{"arch": "tdnn", "model": "audio embedding model", "dataset": "acted Russian speech (Dusha)", "train_examples": 26041, "gain_aug_db": 6, "time_shift_ms": 100, "input": "waveform_16khz", "targets": ["emotion"], "num_classes": 4, "embedding_dim": 64, "norm": "batchnorm", "hidden_act": "silu", "depths": [16], "kernel_size": 5, "wave_channels": 96, "wave_strides": [10, 4, 4], "widths": [384], "am_softmax_margin": 0.1, "am_softmax_scale": 16, "init": "kaiming_normal", "optimizer": "soap", "beta2": 0.99, "learning_rate": 0.0045, "beta1": 0.9, "shampoo_beta": 0.99, "eps": 1e-08, "precondition_frequency": 50, "max_precond_dim": 1024, "merge_dims": true, "one_sided": false, "adamw_lr_other_params": 0.0028, "max_steps": 5800, "batch_size": 96, "epochs": 21.4, "lr_schedule": "poly", "final_lr_fraction": 0, "warmup_steps": 290, "weight_decay": 0.08, "adamw_weight_decay_other_params": 0.01}
Rows from block 12 of a small audio embedding model, named by matrix and row number. Each number is 128 + 24 x the weight over its row's rms, rounded and kept within 0 to 255. All counts start at 0. Numbers have three digits each.
After each channel's rows are labels from the 100 clips, of 14976, where the channel reaches its highest value: "strongest on" is what is common among them. Only what is clearly more common there than usual is listed. The data: acted Russian speech (Dusha). In brackets: how many of the 100, against the usual share in percent.
# conv: width-5 conv (model.blocks.12.conv.weight, 384x384x5, each kernel summed), inputs 96-191

conv.221:117090124105128123146103176129087137119145093140133154113122104109141171101166126118125127113141160072142121090138118125142094149092132140111123114082146095119115121135129117095116109150129149145124144108062154112092151121162139125134093159137102150134170104121112163114114136149130131144
strongest on: emotion: angry (56 vs 18.4)

conv.140:105156115125090113165109142143140062140134130114118151112091158100101157151103095106171101168118166117119142113147128123100133144125133143129134150159159138121117150190083148120100127130115150120119151117131170111198122136089119127147117136131117164119156109144108102133109123130148106142
strongest on: emotion: positive (82 vs 18.7)

conv.290:126131133145136128123166141122135113137101125167089127154198120145116121115120114133138096111171113146133180167120132138149132144100156144128174139113120126153160056146125155108112141096121157145082143114084137164126147130166110064079149082142157136135127129144155118076125111135136112111
strongest on: emotion: positive (87 vs 18.7)

conv.185:188131126141112153102107114102132124117094159151147147104077135142126151137094143105163104159107100140120157171119089117130178096108092106127099111120111074133162125157143120158127102159151145161096131153123117122128160092126125137123108099120154170134138121133117131127133064137115159151
strongest on: emotion: positive (95 vs 18.7)

conv.248:140116130127128142126116114155089179116176093198115098076103108130144149135117140091174139135171113142111126128136097119119145101133153143148092119113132138111168051151132096142142092103101130135154144162127144135133181165135151159148178135129114173152132111124120162096185149160139088128
strongest on: emotion: positive (91 vs 18.7)

conv.379:129159140112112118113160112101068139160135111111129137138140119180139133135113166098121088133141121061131144142162115149105137155155129203128144102144134093177178120147118116156114139139141138088115104111152122150120142178157131125133150101112162119150096127147122152116133122145111125160
strongest on: emotion: positive (87 vs 18.7)

conv.360:095095182138097156116114139134130179128165149125124122112100101137120163113123125089132153138131144117166137131137139103144120137108102118144080115146168152112183184135129134148154166145137123120099118161131154122106124149150171128126142153132125123127101122116115136124075134087112113135
strongest on: emotion: sad (61 vs 27.5)

conv.195:164124139112119126146141158104155104123143099146118136110106090163159135122119145135100120105128162142208171112136128134154125120084123089129167110104132122133143096090097149124135090136130125131106127111110138148130127136112138111110142124133186177103173124107118128094158160138134131130
strongest on: emotion: sad (68 vs 27.5)

conv.353:089163127125124118113127125111155134132127132168120146151173087098139126123131152103136089115105124159123159113091160103086048160161175103089128134133147126089149105164102150125139127165100111099125131125071097096177139165147139098090107107139174091153096125123145109138129129138143122132
strongest on: emotion: positive (96 vs 18.7)

conv.347:099132165152158149114133153143117097123071115100130144157116133106147112107136156091143147121110156139099164113134120154108145112143102112137142127157094142131131148133136122156107115132153141127051134134156086117126152117131139099122115159093104113095122202156096123150145119122130143155
strongest on: emotion: sad (88 vs 27.5)

conv.101:148153098095031180117124096093142126118079135121116114103096143142142136123152132091099111142156130095154111121108149147139146109094134122152137147069153116122102127103155123138116149152130110115137123113085136116123160128143153100099189152114132154119174080169094119122139122105105113130
strongest on: emotion: sad (74 vs 27.5)

conv.242:145127109107183147116104149131114176159082107136101107177096100136162147115112128160134090129106151085026154146116137094126142134186122130109154138125104132141138186127137103124153171127128140150148117119133184145128148131090109121121093159151125170096114150111122092106168157149141103080
strongest on: emotion: sad (83 vs 27.5)

conv.210:118093118157172133150113115113157131131151103101110124131139152122115107109114165103093132155134137137149104121160142104112124122157162080075124146153098168141149087118130108124137140120126089129123108112153140110118156117107117126093117137095131108123138142129120161137123137114111204110
strongest on: emotion: sad (78 vs 27.5)

conv.121:131116156135138120133161106124122117081136140141110140108161134165102126127098108137102132144130191099154109127112138134115137154129140135133110137128128115108120111130148141160120190136133110132128105112102088102110145109116135112126112136119106126089125149105125166138112112141098167105
strongest on: emotion: positive (99 vs 18.7)

conv.7:141090102096091110081151138138139119152080127146118126149093131160133079093100098120144096165125166128132118132090077148149181072132155125109127131115107147120133108129092081100108116126125119136133152130135140128149111119098143114121112136128099118151106168124088119116135113135135168132
strongest on: emotion: sad (87 vs 27.5)

conv.117:120110123170115113096110112145137074131154113145103165112145118186089124107105119077137139101090141131128122089158081171119102143074087080166127133159151127128147152151140168153125143180155141153132144150101141141134081150113106117145148124117122136100140117216116122128119099148124064113
strongest on: emotion: positive (99 vs 18.7)

conv.28:116118151117135142093138124126105135117134102098119155113141098131147143100152125085123148172152125173131091107185122124126110085118121174079136135114155117135117122110122121163154118124162132121116114075153111151145148121108124135148110124085123117146100152136088140139139148151146108103
strongest on: emotion: angry (100 vs 18.4)

conv.218:127132141107149140158084218096140122147112129092141104130094123097154123119140146161106113126122094108091123136150117118152133142095112088120117110133115107113146123112122109138120182127126159120093152131090132116138114130112080123117111144142152108136172159104154094096106120096157151092
strongest on: emotion: sad (55 vs 27.5)

conv.234:126136139118084100120108113099123114127141119154105162116124154147126146095141126077122151124096132129131126113109138135108137129080123097116144137138130105133121144133098138120148149124119130170114161129143147145136151167078133165130154123116106130126156179164138126137122123108186112113
strongest on: emotion: sad (69 vs 27.5)

conv.222:104115116171074132180125116074102123168099130133120123136163116087118123113137147086124144134141139116133127155155097090098131121130117099162133150112159162143139138130162118118131152143125106154149125134092076133118155114113115117125118093141139096151120112129095105130096159155138133214
strongest on: emotion: sad (87 vs 27.5)

conv.374:147169161126083146102119074121112159136148120123101110115116105166131130142107132144107141152126168113143120122099194117148131091125114127110120129128150161124105151156096178127142104155113142127104099127123109144148171132119124128131154139148120146086148146112125153114077125082146176183
strongest on: emotion: positive (95 vs 18.7)

conv.189:160143126066110134144115105118122155112128132154100127110071183120119076104137145116124115144145135129127105150118148122114123105099155104097142121130109123134148171127143168152075160136141082093104118136115132124143120126090107103149112146127096132132085106126109093162124167153179128143
strongest on: emotion: angry (67 vs 18.4)

conv.300:130099141152154150134126155124130109133138143126139113145124169079105140151134137120107117134140120134074103140115113120164112126123098118160108158142155096100142150147111129155133154139136128067132113138116146124098165141116107134114115156149114119103134135129137122132163161138119134173
strongest on: emotion: sad (88 vs 27.5)

conv.365:118126177099128136111117153135158102095127101082148115110129133175110137187091109106129138112125123157107136121160113118170111120115120146169129120132133136119134090125150150122168132139117113123108118162067110103115129141162130107131118111124143129146140151152144085128143138127132114100
strongest on: emotion: neutral (86 vs 35.5)

conv.255:202173148148145173154093114129158132104117177120131123118090110072126086123113108115108159129121132125155150130113144097134085159139092106135136116152165110136141116136127121121105145090117119099131094133102117148101091159098141099135124123134055124142136132134145100092140142135089105105
strongest on: emotion: sad (93 vs 27.5)

conv.47:147143159099115127128132149135101153125102109144153125131138109126137097099132124099158143127138158138089153150096149094129150119136112109113127094166134118129117117122150100149135117119142133121128149129139128121103164127149096107119124143133095148119113116130129117119151163123125152134
strongest on: emotion: positive (99 vs 18.7)

conv.143:070129076142148150132118161175152156092146099130112096153084096168160137131082132128113153109164121127211148102105126142109175146104137049105114133165092137142127179140126127125096131125136124130091172129142112103130130141119152163129133092131104150103124140124137128124128097135137134145
strongest on: emotion: sad (65 vs 27.5)

conv.11:104131165152163154123113125132134124155106103133134109105135103144142167151145175083111133134137105145127151121167125126138140108174143128105116116101156145079089098123167110152152126119131136168088123161108113096160125147123162125109124166154120180196150115125109173124129156123174113144
strongest on: emotion: positive (94 vs 18.7)

conv.370:098115111121131137152140091119087118103112137137102108095133123114121110152111170137139107147144126124174114137151137093116117117118157056123131143110144127143107110117131151180120091149139163123105156129156116102182129148101058155157111086130139136105129165125101120118167146082169084083
strongest on: emotion: positive (93 vs 18.7)

conv.158:097052113121135154120093120154136093100119131133099145127127126163133133145072163138107122156111143123102135111136114146141166151150121136170123086166119106114135123155134111096129090172123095115148134123124152155109136103210129118103133089148142159141109108104080132186118182120136141088
strongest on: emotion: positive (98 vs 18.7)

conv.381:142104165073132144123077089103143099103117106120104098159130141133119124195128096123112106094128118124102121139128166125136103114155122078139113144136152108134135140108123133152093133127126104162165085119132173142116144139125145135141146132142145120105117108123124108168132143125087160067
strongest on: emotion: sad (59 vs 27.5)

conv.334:154123090148126129099099125110103114144116143131100099140112123127122144155116106109082145157089087163110126136143149139085138107128110139095144150130137145155169143147125113130126135168107086111136132187152083125111158131085153141118123109130139107118131112106108178105120109117168140163
strongest on: emotion: positive (88 vs 18.7)

conv.229:109150161153151125116096146137128133177128095147153169116152109122141140124108126119133143122116119132152170109143136137078117125127113075152162105124133097132123157089128142130105134133143108093147086112072130143140119148136167115140150111133134078145115113092117168130136090165106127126
strongest on: emotion: angry (55 vs 18.4)

conv.359:147114153126170176088118154094109092157105137120170128079098136146129119158126145158146114114117177142118132120095122124133089151181149078100163148169145191093125117101165115103167126165116151141131125117095119122112115146139147094090154094108115078133148104146121120150092125138114170127
strongest on: emotion: positive (99 vs 18.7)

conv.199:118123147096123102158161124123134120131169128132107099111117152135161104143141134115149142148148136172140177150108153077142112084157147167113157130138120118197108115103117140109139126103131086100140129095081119183154140120093104136110151107138123153096180078135132157127117141148161201099
strongest on: emotion: angry (79 vs 18.4)

conv.81:098110163140143111135134147126145096103171106120186162067161167101139065155119121156106124115115137128120147124157160114157127117103134078132133100179139140093130152140096144093124138158091171116112083136089100131169139112105126159088092113143155132131093138157134125088151109124111119159
strongest on: emotion: neutral (93 vs 35.5)

conv.256:171107105123158145138192101137108109132163151138147136092078135105151113104121116104139098147138087094133122170097131093106116123162148130161106126080106130111113103128134142111116114130135124129156111115161124148121157092144133163158108127057090142176118111094131121181090115139098143138
strongest on: emotion: positive (96 vs 18.7)

conv.76:121112095139134135125155150131077138128088155099129116175133131103177130126134172123171113131093114152109148103146124125094115088115106121109131161117108121128158114128160145116137115117133140158140127147150135154122141152111132130180172160077121158108140122163170111114166153115117145180
strongest on: emotion: sad (87 vs 27.5)

conv.343:122157074111129064130147157148097120148154144107115118068098132100070138100122111113114123135157109118145169147146143118108155148144140109122083136100107138179097155131133125150127127095112126084092113132113155082107133120106161124158126136104115144115125103147092118103170121120070129122
strongest on: emotion: positive (58 vs 18.7)

conv.3:142115097102093122146135134124102145114116119128161120140122117126139142148148128143141106133118113126193137117114119154133152111122123121134117138122121111115122122130117131112131092145151123084101132137108056142147132108147093124128111165171132133130152121130093129108173124179121101133
strongest on: emotion: sad (96 vs 27.5)

conv.260:178138129089112102133129143166127150099119137103146086103104124124153134121130144123193133123135113103108093109129088157127139153142118100106092107134136113142117137137123104116127074084166162113115112119158154123123181131136134131140159124112147115110151089127133151156097127097127161159
strongest on: emotion: angry (97 vs 18.4)

conv.186:111134118131124075115130136144153100140093080135097119137160141124163138075137113126154117115101134136110202132124083167140160133096139101090133107105154119141133118173124097119123141152155144111124116095119118147105117131145113104109110121121122082149099134145146117070150110124158130127
strongest on: emotion: positive (92 vs 18.7)

conv.66:124147133121105150139121166087136130140121136120132141199106131100159122190138124148134142146109169161175093141099128057112165134150158119145103153137095132118157073147101130116111121170130145160163075209122155105118091138121132099150148079115110142161154141149127095136139104121134121145
strongest on: emotion: positive (100 vs 18.7)

conv.331:139109108086092089117178122128089138164110125119131142108115112111137078087139108112143093130094106154169119089111129150122099137140107161140116104114107096078125130154092131146150123127129137124100106157133135135125126156114110157124115136124119099133127105121102142112120163113109097144
strongest on: emotion: positive (76 vs 18.7)

conv.5:152124147121140108132117149175078202089113131128139117179100113120125128125129133085167105131147139116123148102135166150102093112174134118149146142159105091125106066102123135124104141126159127136151135122097079107128135096132108130140117152092175191134146112133133138123145149160133164141
strongest on: emotion: sad (93 vs 27.5)