Rows from block 2 of a small audio embedding model, named by matrix and row number. Each number is 50 + 10 x the weight over its row's rms, rounded and kept within 0 to 99. All counts start at 0.
After each channel's rows are labels from the 100 clips, of 14976, where the channel reaches its highest value: "top examples" is what is common among them. Only what is clearly more common there than usual is listed. The data: acted Russian speech (Dusha).
# conv: width-5 conv, dilation 2 (model.blocks.2.conv.weight, 384x384x5, each kernel summed), inputs 0-95

conv.197:40 69 61 45 47 54 42 36 59 51 60 53 43 59 35 41 30 50 57 55 48 69 35 51 54 48 63 52 54 70 49 43 42 57 53 56 63 57 55 47 58 62 48 51 45 46 56 58 58 49 39 27 57 35 64 45 70 68 58 66 39 43 63 66 59 52 67 41 42 32 45 28 45 44 54 39 39 49 45 41 53 48 62 63 37 57 29 44 52 38 44 42 45 42 59 54
top examples: emotion: positive

conv.51:40 42 42 44 36 48 42 58 45 46 70 48 50 60 44 57 59 60 43 28 47 53 31 46 48 67 49 43 44 43 44 45 43 26 36 44 37 56 34 64 49 42 27 58 36 60 45 47 61 49 62 42 46 57 58 67 62 47 69 64 43 51 64 36 60 44 44 31 44 48 54 49 46 56 72 59 41 61 60 50 54 54 53 62 47 49 46 43 45 49 38 52 35 55 38 45
top examples: emotion: angry

conv.62:45 44 40 47 60 40 41 42 42 59 69 49 44 41 45 61 56 52 30 54 43 44 61 37 67 50 52 43 45 59 39 30 57 43 64 49 60 47 25 46 58 60 46 54 40 44 47 54 62 46 44 52 54 40 60 61 58 49 54 48 43 45 33 30 57 22 51 33 61 32 64 57 49 41 39 33 59 52 60 50 69 45 48 47 43 45 54 56 46 34 58 55 48 50 38 51
top examples: emotion: angry

conv.299:37 45 65 44 44 52 51 47 53 44 51 39 31 65 42 51 24 43 53 51 49 52 41 53 39 44 39 41 56 67 54 52 56 27 65 62 55 34 47 66 52 80 54 47 61 52 57 60 59 19 27 49 54 51 58 54 47 62 47 45 52 31 35 54 43 61 45 62 43 48 49 40 52 49 36 49 45 48 67 36 34 53 51 38 55 55 43 48 52 84 57 53 52 48 60 56
top examples: emotion: angry

conv.327:57 54 56 60 44 37 57 50 57 32 42 64 51 44 65 51 50 50 34 41 50 35 42 49 53 43 32 51 62 46 45 43 22 54 38 41 38 42 48 54 55 49 44 51 44 45 50 50 48 48 59 47 35 52 36 53 59 45 43 31 58 54 54 51 59 42 46 47 50 36 59 51 53 39 50 35 50 46 64 48 50 54 51 33 59 67 53 53 36 40 59 43 49 62 63 39
top examples: emotion: angry

conv.146:54 48 61 57 59 67 43 51 45 64 53 44 63 36 34 49 32 47 47 38 57 48 65 49 60 61 53 43 41 44 39 35 45 43 39 54 45 52 56 77 61 50 56 34 52 55 64 58 58 63 52 41 39 47 49 52 58 41 46 36 39 30 44 62 55 38 63 52 49 49 46 55 54 55 47 55 39 51 38 63 51 53 47 59 59 55 44 55 56 53 35 60 48 32 53 43
top examples: emotion: angry

conv.81:52 51 47 50 46 54 37 50 56 37 52 51 33 56 65 45 54 48 31 34 54 62 49 63 47 56 38 53 68 33 42 50 52 42 50 55 58 37 50 49 59 74 46 55 64 39 49 48 42 49 48 51 50 41 47 49 46 33 50 38 44 37 61 45 61 50 60 60 54 43 42 54 60 52 50 58 45 29 47 37 43 56 50 31 42 59 45 44 32 53 60 41 48 30 30 50
top examples: emotion: angry

conv.7:60 25 46 47 47 48 42 47 50 52 65 44 59 44 59 40 47 55 26 56 65 29 46 50 50 35 42 44 41 45 52 44 51 53 32 38 57 46 54 65 33 36 59 63 57 41 44 65 22 41 56 51 32 49 45 38 48 45 62 54 46 49 63 32 46 47 47 69 45 62 42 58 57 45 45 40 39 54 46 52 37 43 44 45 58 48 42 58 48 54 49 53 60 31 54 36
top examples: emotion: angry

conv.113:43 46 47 36 44 47 66 53 52 59 45 49 50 48 40 46 47 51 59 44 41 42 53 51 70 55 51 53 59 44 54 33 47 43 48 39 38 56 66 42 65 52 51 54 41 44 51 47 53 49 64 45 49 60 21 45 50 40 74 39 71 46 60 35 56 61 49 26 76 44 65 43 36 49 48 52 46 41 50 41 60 59 43 55 54 53 61 29 50 52 33 48 46 55 50 46
top examples: emotion: angry; emotion: positive

conv.172:67 43 54 46 55 44 45 35 48 49 57 40 48 42 46 54 48 49 53 68 48 27 45 39 56 41 32 59 51 66 51 44 37 65 41 40 69 36 45 35 31 49 47 38 50 49 50 44 50 32 49 54 63 46 30 72 50 33 40 69 48 56 63 49 50 47 47 64 60 62 66 54 58 62 56 65 38 42 45 48 59 37 40 64 51 44 36 42 34 33 67 44 53 39 57 50
top examples: emotion: positive

conv.21:47 68 64 51 59 55 60 52 53 61 61 54 48 37 65 58 53 44 63 41 51 40 31 58 57 51 57 61 54 43 51 42 55 47 52 50 71 43 57 61 50 43 65 27 56 46 39 52 60 35 41 46 59 48 48 51 58 44 57 58 41 46 61 66 51 55 62 57 47 60 47 37 64 43 39 55 52 62 47 50 42 55 41 57 43 57 45 53 35 42 40 36 45 39 52 52
top examples: emotion: angry; emotion: positive

conv.338:41 36 63 63 50 48 64 52 50 53 44 32 52 62 43 42 44 51 62 41 40 48 48 59 41 51 65 47 43 37 40 54 40 44 43 49 59 36 41 64 55 52 32 54 71 54 38 44 52 35 55 48 37 29 67 58 39 44 57 48 34 70 43 50 47 52 46 37 38 55 66 64 48 54 64 46 50 59 52 49 69 47 40 42 58 56 55 47 50 35 33 57 55 36 63 57
top examples: emotion: angry; emotion: positive

conv.318:50 44 58 60 44 48 61 33 73 49 48 64 58 34 46 52 47 41 43 36 47 55 34 62 51 53 53 36 42 47 56 38 47 65 43 45 51 49 49 47 45 47 34 47 35 55 52 51 40 51 49 47 52 39 57 46 53 44 29 43 57 70 61 55 55 33 41 47 54 43 65 62 56 59 38 60 47 57 57 39 29 62 35 43 47 61 41 41 26 67 36 51 60 63 58 49
top examples: emotion: positive

conv.369:66 49 51 53 41 49 38 67 50 57 66 53 53 48 57 28 47 55 51 36 64 40 41 50 55 51 25 57 54 57 48 50 44 46 46 52 51 53 54 60 52 51 48 53 49 44 63 45 45 50 54 52 62 47 60 45 30 58 39 43 44 44 50 52 36 49 41 64 54 34 43 44 51 34 66 51 45 53 40 40 21 38 38 27 69 69 49 31 55 35 47 48 32 47 67 46
top examples: emotion: angry

conv.322:48 56 47 50 44 64 60 54 37 48 53 29 51 35 44 45 54 60 47 40 54 47 45 48 41 55 60 48 42 59 45 65 38 54 37 43 56 67 47 51 33 55 57 43 57 54 39 51 54 27 57 33 52 51 58 64 58 47 56 40 53 57 63 47 58 41 57 46 48 48 48 29 60 58 44 48 50 60 45 47 63 35 25 59 57 42 54 55 59 51 55 52 53 41 55 61
top examples: emotion: angry; emotion: positive

conv.285:52 45 63 46 44 54 68 58 54 54 60 34 47 44 52 36 50 45 57 41 56 44 33 46 46 63 28 46 41 59 57 61 55 37 45 63 48 68 63 60 69 61 32 42 40 39 52 46 54 50 57 47 51 57 41 51 39 53 46 58 42 60 37 48 43 50 71 58 46 51 43 71 43 47 49 72 39 33 46 51 49 46 50 48 49 57 33 48 52 58 56 52 46 57 72 35
top examples: emotion: angry

conv.57:50 46 52 57 53 41 54 40 57 61 57 67 51 38 55 65 43 47 49 60 42 46 67 40 40 46 09 52 54 46 40 19 49 50 67 58 61 45 42 69 43 42 48 45 63 54 48 50 43 58 51 47 37 53 36 52 63 39 51 34 54 63 45 47 53 54 54 40 50 43 62 46 42 50 65 66 38 42 36 50 52 44 46 61 40 35 15 62 46 38 55 57 40 51 54 40
top examples: emotion: positive; emotion: angry

conv.202:64 42 61 46 54 63 51 61 44 56 45 53 60 65 43 44 52 47 68 64 42 64 37 64 52 64 40 68 64 49 45 33 67 39 47 42 50 58 35 55 42 55 39 58 59 72 50 37 47 55 36 51 49 49 52 47 44 43 60 46 63 42 51 44 53 57 46 63 42 60 61 48 46 37 27 49 66 55 47 63 52 58 70 42 38 43 40 57 34 58 29 38 59 35 30 50
top examples: emotion: positive

conv.244:36 31 52 42 46 53 52 73 37 71 29 74 52 37 53 47 39 54 41 51 39 53 42 65 57 56 44 43 49 70 43 48 48 58 60 47 40 35 51 58 57 55 52 57 55 33 42 58 62 32 66 55 50 57 20 41 47 58 56 41 65 66 67 51 47 64 53 47 45 64 54 50 47 53 40 53 40 34 48 57 48 57 47 46 30 48 48 60 17 53 51 61 48 35 49 61
top examples: emotion: angry

conv.31:32 54 49 46 50 40 52 52 51 46 40 61 36 77 43 52 54 55 42 46 55 70 65 61 46 30 54 56 38 43 49 54 35 50 61 51 50 45 60 49 34 38 55 29 35 58 65 48 47 45 49 39 39 53 46 31 52 42 45 62 44 64 46 39 52 52 49 58 50 47 48 46 49 41 59 57 65 38 38 50 37 52 59 55 49 49 37 60 43 56 56 29 54 52 54 49
top examples: emotion: positive

conv.107:55 42 43 58 44 42 43 24 67 63 54 45 48 56 47 48 43 52 47 45 54 36 56 63 49 69 43 42 35 43 34 47 31 58 36 65 60 62 59 49 59 52 64 35 56 48 41 51 76 55 44 37 39 28 45 56 61 57 36 59 65 32 38 43 39 38 49 61 57 38 56 40 65 36 68 50 51 45 53 49 56 58 47 61 53 43 41 35 56 61 58 60 38 50 55 59
top examples: emotion: positive

conv.216:55 59 37 38 50 58 43 48 46 37 57 46 32 65 54 50 47 47 55 68 50 59 52 31 35 47 72 45 68 56 54 42 49 48 61 66 54 57 61 21 62 65 50 50 40 36 40 41 58 43 49 33 48 33 60 45 50 54 63 35 65 52 41 48 37 41 54 44 49 59 29 34 54 60 60 47 50 34 44 60 40 48 46 52 51 50 41 53 42 59 40 58 47 47 59 66
top examples: emotion: positive

conv.276:44 64 40 50 59 39 48 50 41 65 63 36 43 54 44 69 37 51 54 37 59 64 49 71 39 35 48 52 39 48 39 49 44 42 43 41 30 52 43 49 63 36 38 59 39 47 51 61 66 59 57 56 48 64 44 56 58 31 61 57 63 49 40 56 53 39 48 57 61 51 51 49 42 70 71 58 60 52 32 50 46 38 36 42 46 81 60 54 57 58 47 42 33 39 40 58
top examples: emotion: angry

conv.351:52 53 42 51 51 39 65 57 49 48 46 48 50 38 55 47 37 50 40 28 42 46 38 42 45 39 56 43 53 43 38 46 39 38 53 59 49 55 59 45 33 65 43 55 43 55 57 40 52 46 50 62 61 49 56 57 46 49 52 53 60 33 47 35 59 41 55 65 68 43 53 47 59 64 45 49 39 53 43 58 32 39 54 38 53 29 51 32 56 44 52 45 57 51 42 60
top examples: emotion: positive

conv.205:44 39 40 60 56 49 46 64 49 58 55 65 49 36 54 38 35 41 55 61 44 59 57 50 50 49 61 37 61 44 53 46 54 67 40 31 53 41 59 57 31 37 52 38 36 49 35 51 55 48 62 34 50 48 59 55 63 54 65 64 65 41 45 60 46 40 51 56 51 53 46 42 40 41 58 31 63 38 55 44 45 62 38 55 54 56 58 60 39 52 62 62 47 47 48 59
top examples: emotion: angry

conv.249:40 59 53 50 52 45 47 62 59 41 47 59 47 53 44 52 55 51 50 31 61 79 35 50 58 66 50 49 55 55 53 40 48 67 49 57 47 52 44 52 44 60 53 48 51 63 41 24 60 72 49 44 61 58 58 56 54 53 56 42 63 44 52 49 41 29 35 49 54 55 46 38 34 55 52 51 38 36 43 44 68 39 72 41 58 53 41 62 60 48 50 47 47 30 35 63
top examples: emotion: positive

conv.111:45 52 89 40 60 50 54 47 49 40 56 66 59 51 41 42 56 59 34 52 63 41 67 64 55 66 54 62 43 76 37 44 46 63 53 54 40 58 39 44 57 53 45 45 38 51 62 50 71 59 55 41 52 63 42 47 43 47 61 54 56 44 40 52 38 58 65 45 67 41 38 65 49 53 54 51 27 67 26 39 54 54 55 38 54 44 44 61 56 42 54 26 41 69 68 68
top examples: emotion: angry

conv.49:54 58 37 37 59 56 43 41 45 60 62 53 47 43 39 54 48 58 52 39 38 42 44 46 44 52 44 61 50 49 50 62 41 32 62 33 54 72 38 50 43 50 50 38 44 43 46 46 53 51 57 44 66 62 57 50 61 46 37 46 46 63 46 49 48 46 75 62 34 50 35 35 62 39 40 63 51 32 47 37 52 45 44 56 66 46 50 54 41 50 50 53 46 48 54 45
top examples: emotion: angry

conv.171:44 51 31 54 66 39 47 37 60 51 55 56 73 43 35 54 62 56 47 38 63 58 44 45 51 63 50 62 50 45 34 48 48 52 40 60 54 50 68 59 49 33 54 66 59 34 49 43 52 53 54 43 43 60 53 38 40 42 66 46 58 60 44 44 52 36 46 36 39 40 47 48 37 54 54 58 48 41 42 50 46 40 60 37 55 37 74 34 40 54 40 69 59 39 37 63
top examples: emotion: positive

conv.284:54 65 52 62 60 57 54 38 50 55 36 56 31 35 40 59 34 35 45 68 56 33 75 55 57 49 48 40 55 46 36 44 49 60 43 55 61 52 47 39 50 65 57 62 60 57 26 43 52 60 48 56 61 44 72 54 50 48 58 56 36 56 47 60 58 64 37 25 70 51 54 44 55 55 50 46 41 61 46 61 52 42 33 36 43 43 50 62 50 66 51 68 42 39 50 57
top examples: emotion: angry

conv.179:48 48 42 44 42 55 63 40 42 41 57 50 57 44 41 50 40 63 60 32 60 45 65 53 60 54 56 52 47 50 29 55 72 47 55 48 45 46 48 59 52 62 49 48 49 32 42 41 55 43 41 62 49 47 66 57 39 59 62 33 56 50 48 54 59 35 48 49 50 52 56 35 44 77 49 52 46 29 49 55 41 40 55 49 57 34 42 58 40 60 47 46 59 55 53 52
top examples: emotion: positive

conv.0:47 52 43 55 48 41 45 31 57 37 56 59 63 44 55 35 55 48 35 48 40 52 52 34 48 45 45 65 53 52 63 56 47 67 51 49 44 39 51 45 49 57 49 53 41 62 63 53 69 55 54 41 32 60 47 41 56 51 36 66 47 55 40 58 55 62 53 38 48 47 58 65 49 41 43 51 41 44 40 46 31 45 29 34 48 44 33 49 47 53 43 54 46 57 66 45
top examples: emotion: positive

conv.222:37 40 46 56 38 48 63 52 51 33 68 40 51 43 48 59 48 51 63 58 49 46 35 45 39 57 35 52 50 55 42 62 62 51 58 64 41 49 51 61 48 53 32 58 84 52 58 35 54 70 52 48 24 47 34 42 47 57 42 55 39 40 68 40 53 45 40 62 54 57 48 36 47 45 48 65 60 72 54 35 34 57 53 40 38 29 44 58 49 44 50 33 47 61 48 53
top examples: emotion: angry

conv.23:52 45 56 59 59 43 47 53 52 54 67 43 40 55 53 44 43 42 73 36 60 53 36 71 47 55 51 56 48 39 55 28 41 55 46 35 36 59 59 39 56 42 44 45 40 47 48 48 62 52 67 51 47 44 46 45 63 45 44 53 27 41 56 29 40 33 58 42 47 50 69 55 56 35 46 56 51 44 34 49 57 41 47 56 46 31 49 50 28 55 56 71 51 57 48 52
top examples: emotion: angry

conv.135:59 41 37 48 43 53 52 41 47 35 48 47 55 53 53 54 45 54 49 43 21 41 41 51 45 48 52 33 67 26 45 58 57 52 35 49 52 48 41 43 57 57 55 54 58 59 65 70 53 44 33 54 27 34 44 34 68 51 34 44 52 43 58 46 54 60 41 46 60 72 61 43 41 46 41 51 52 50 41 70 50 66 68 50 59 42 28 41 46 33 50 37 52 50 28 36
top examples: emotion: angry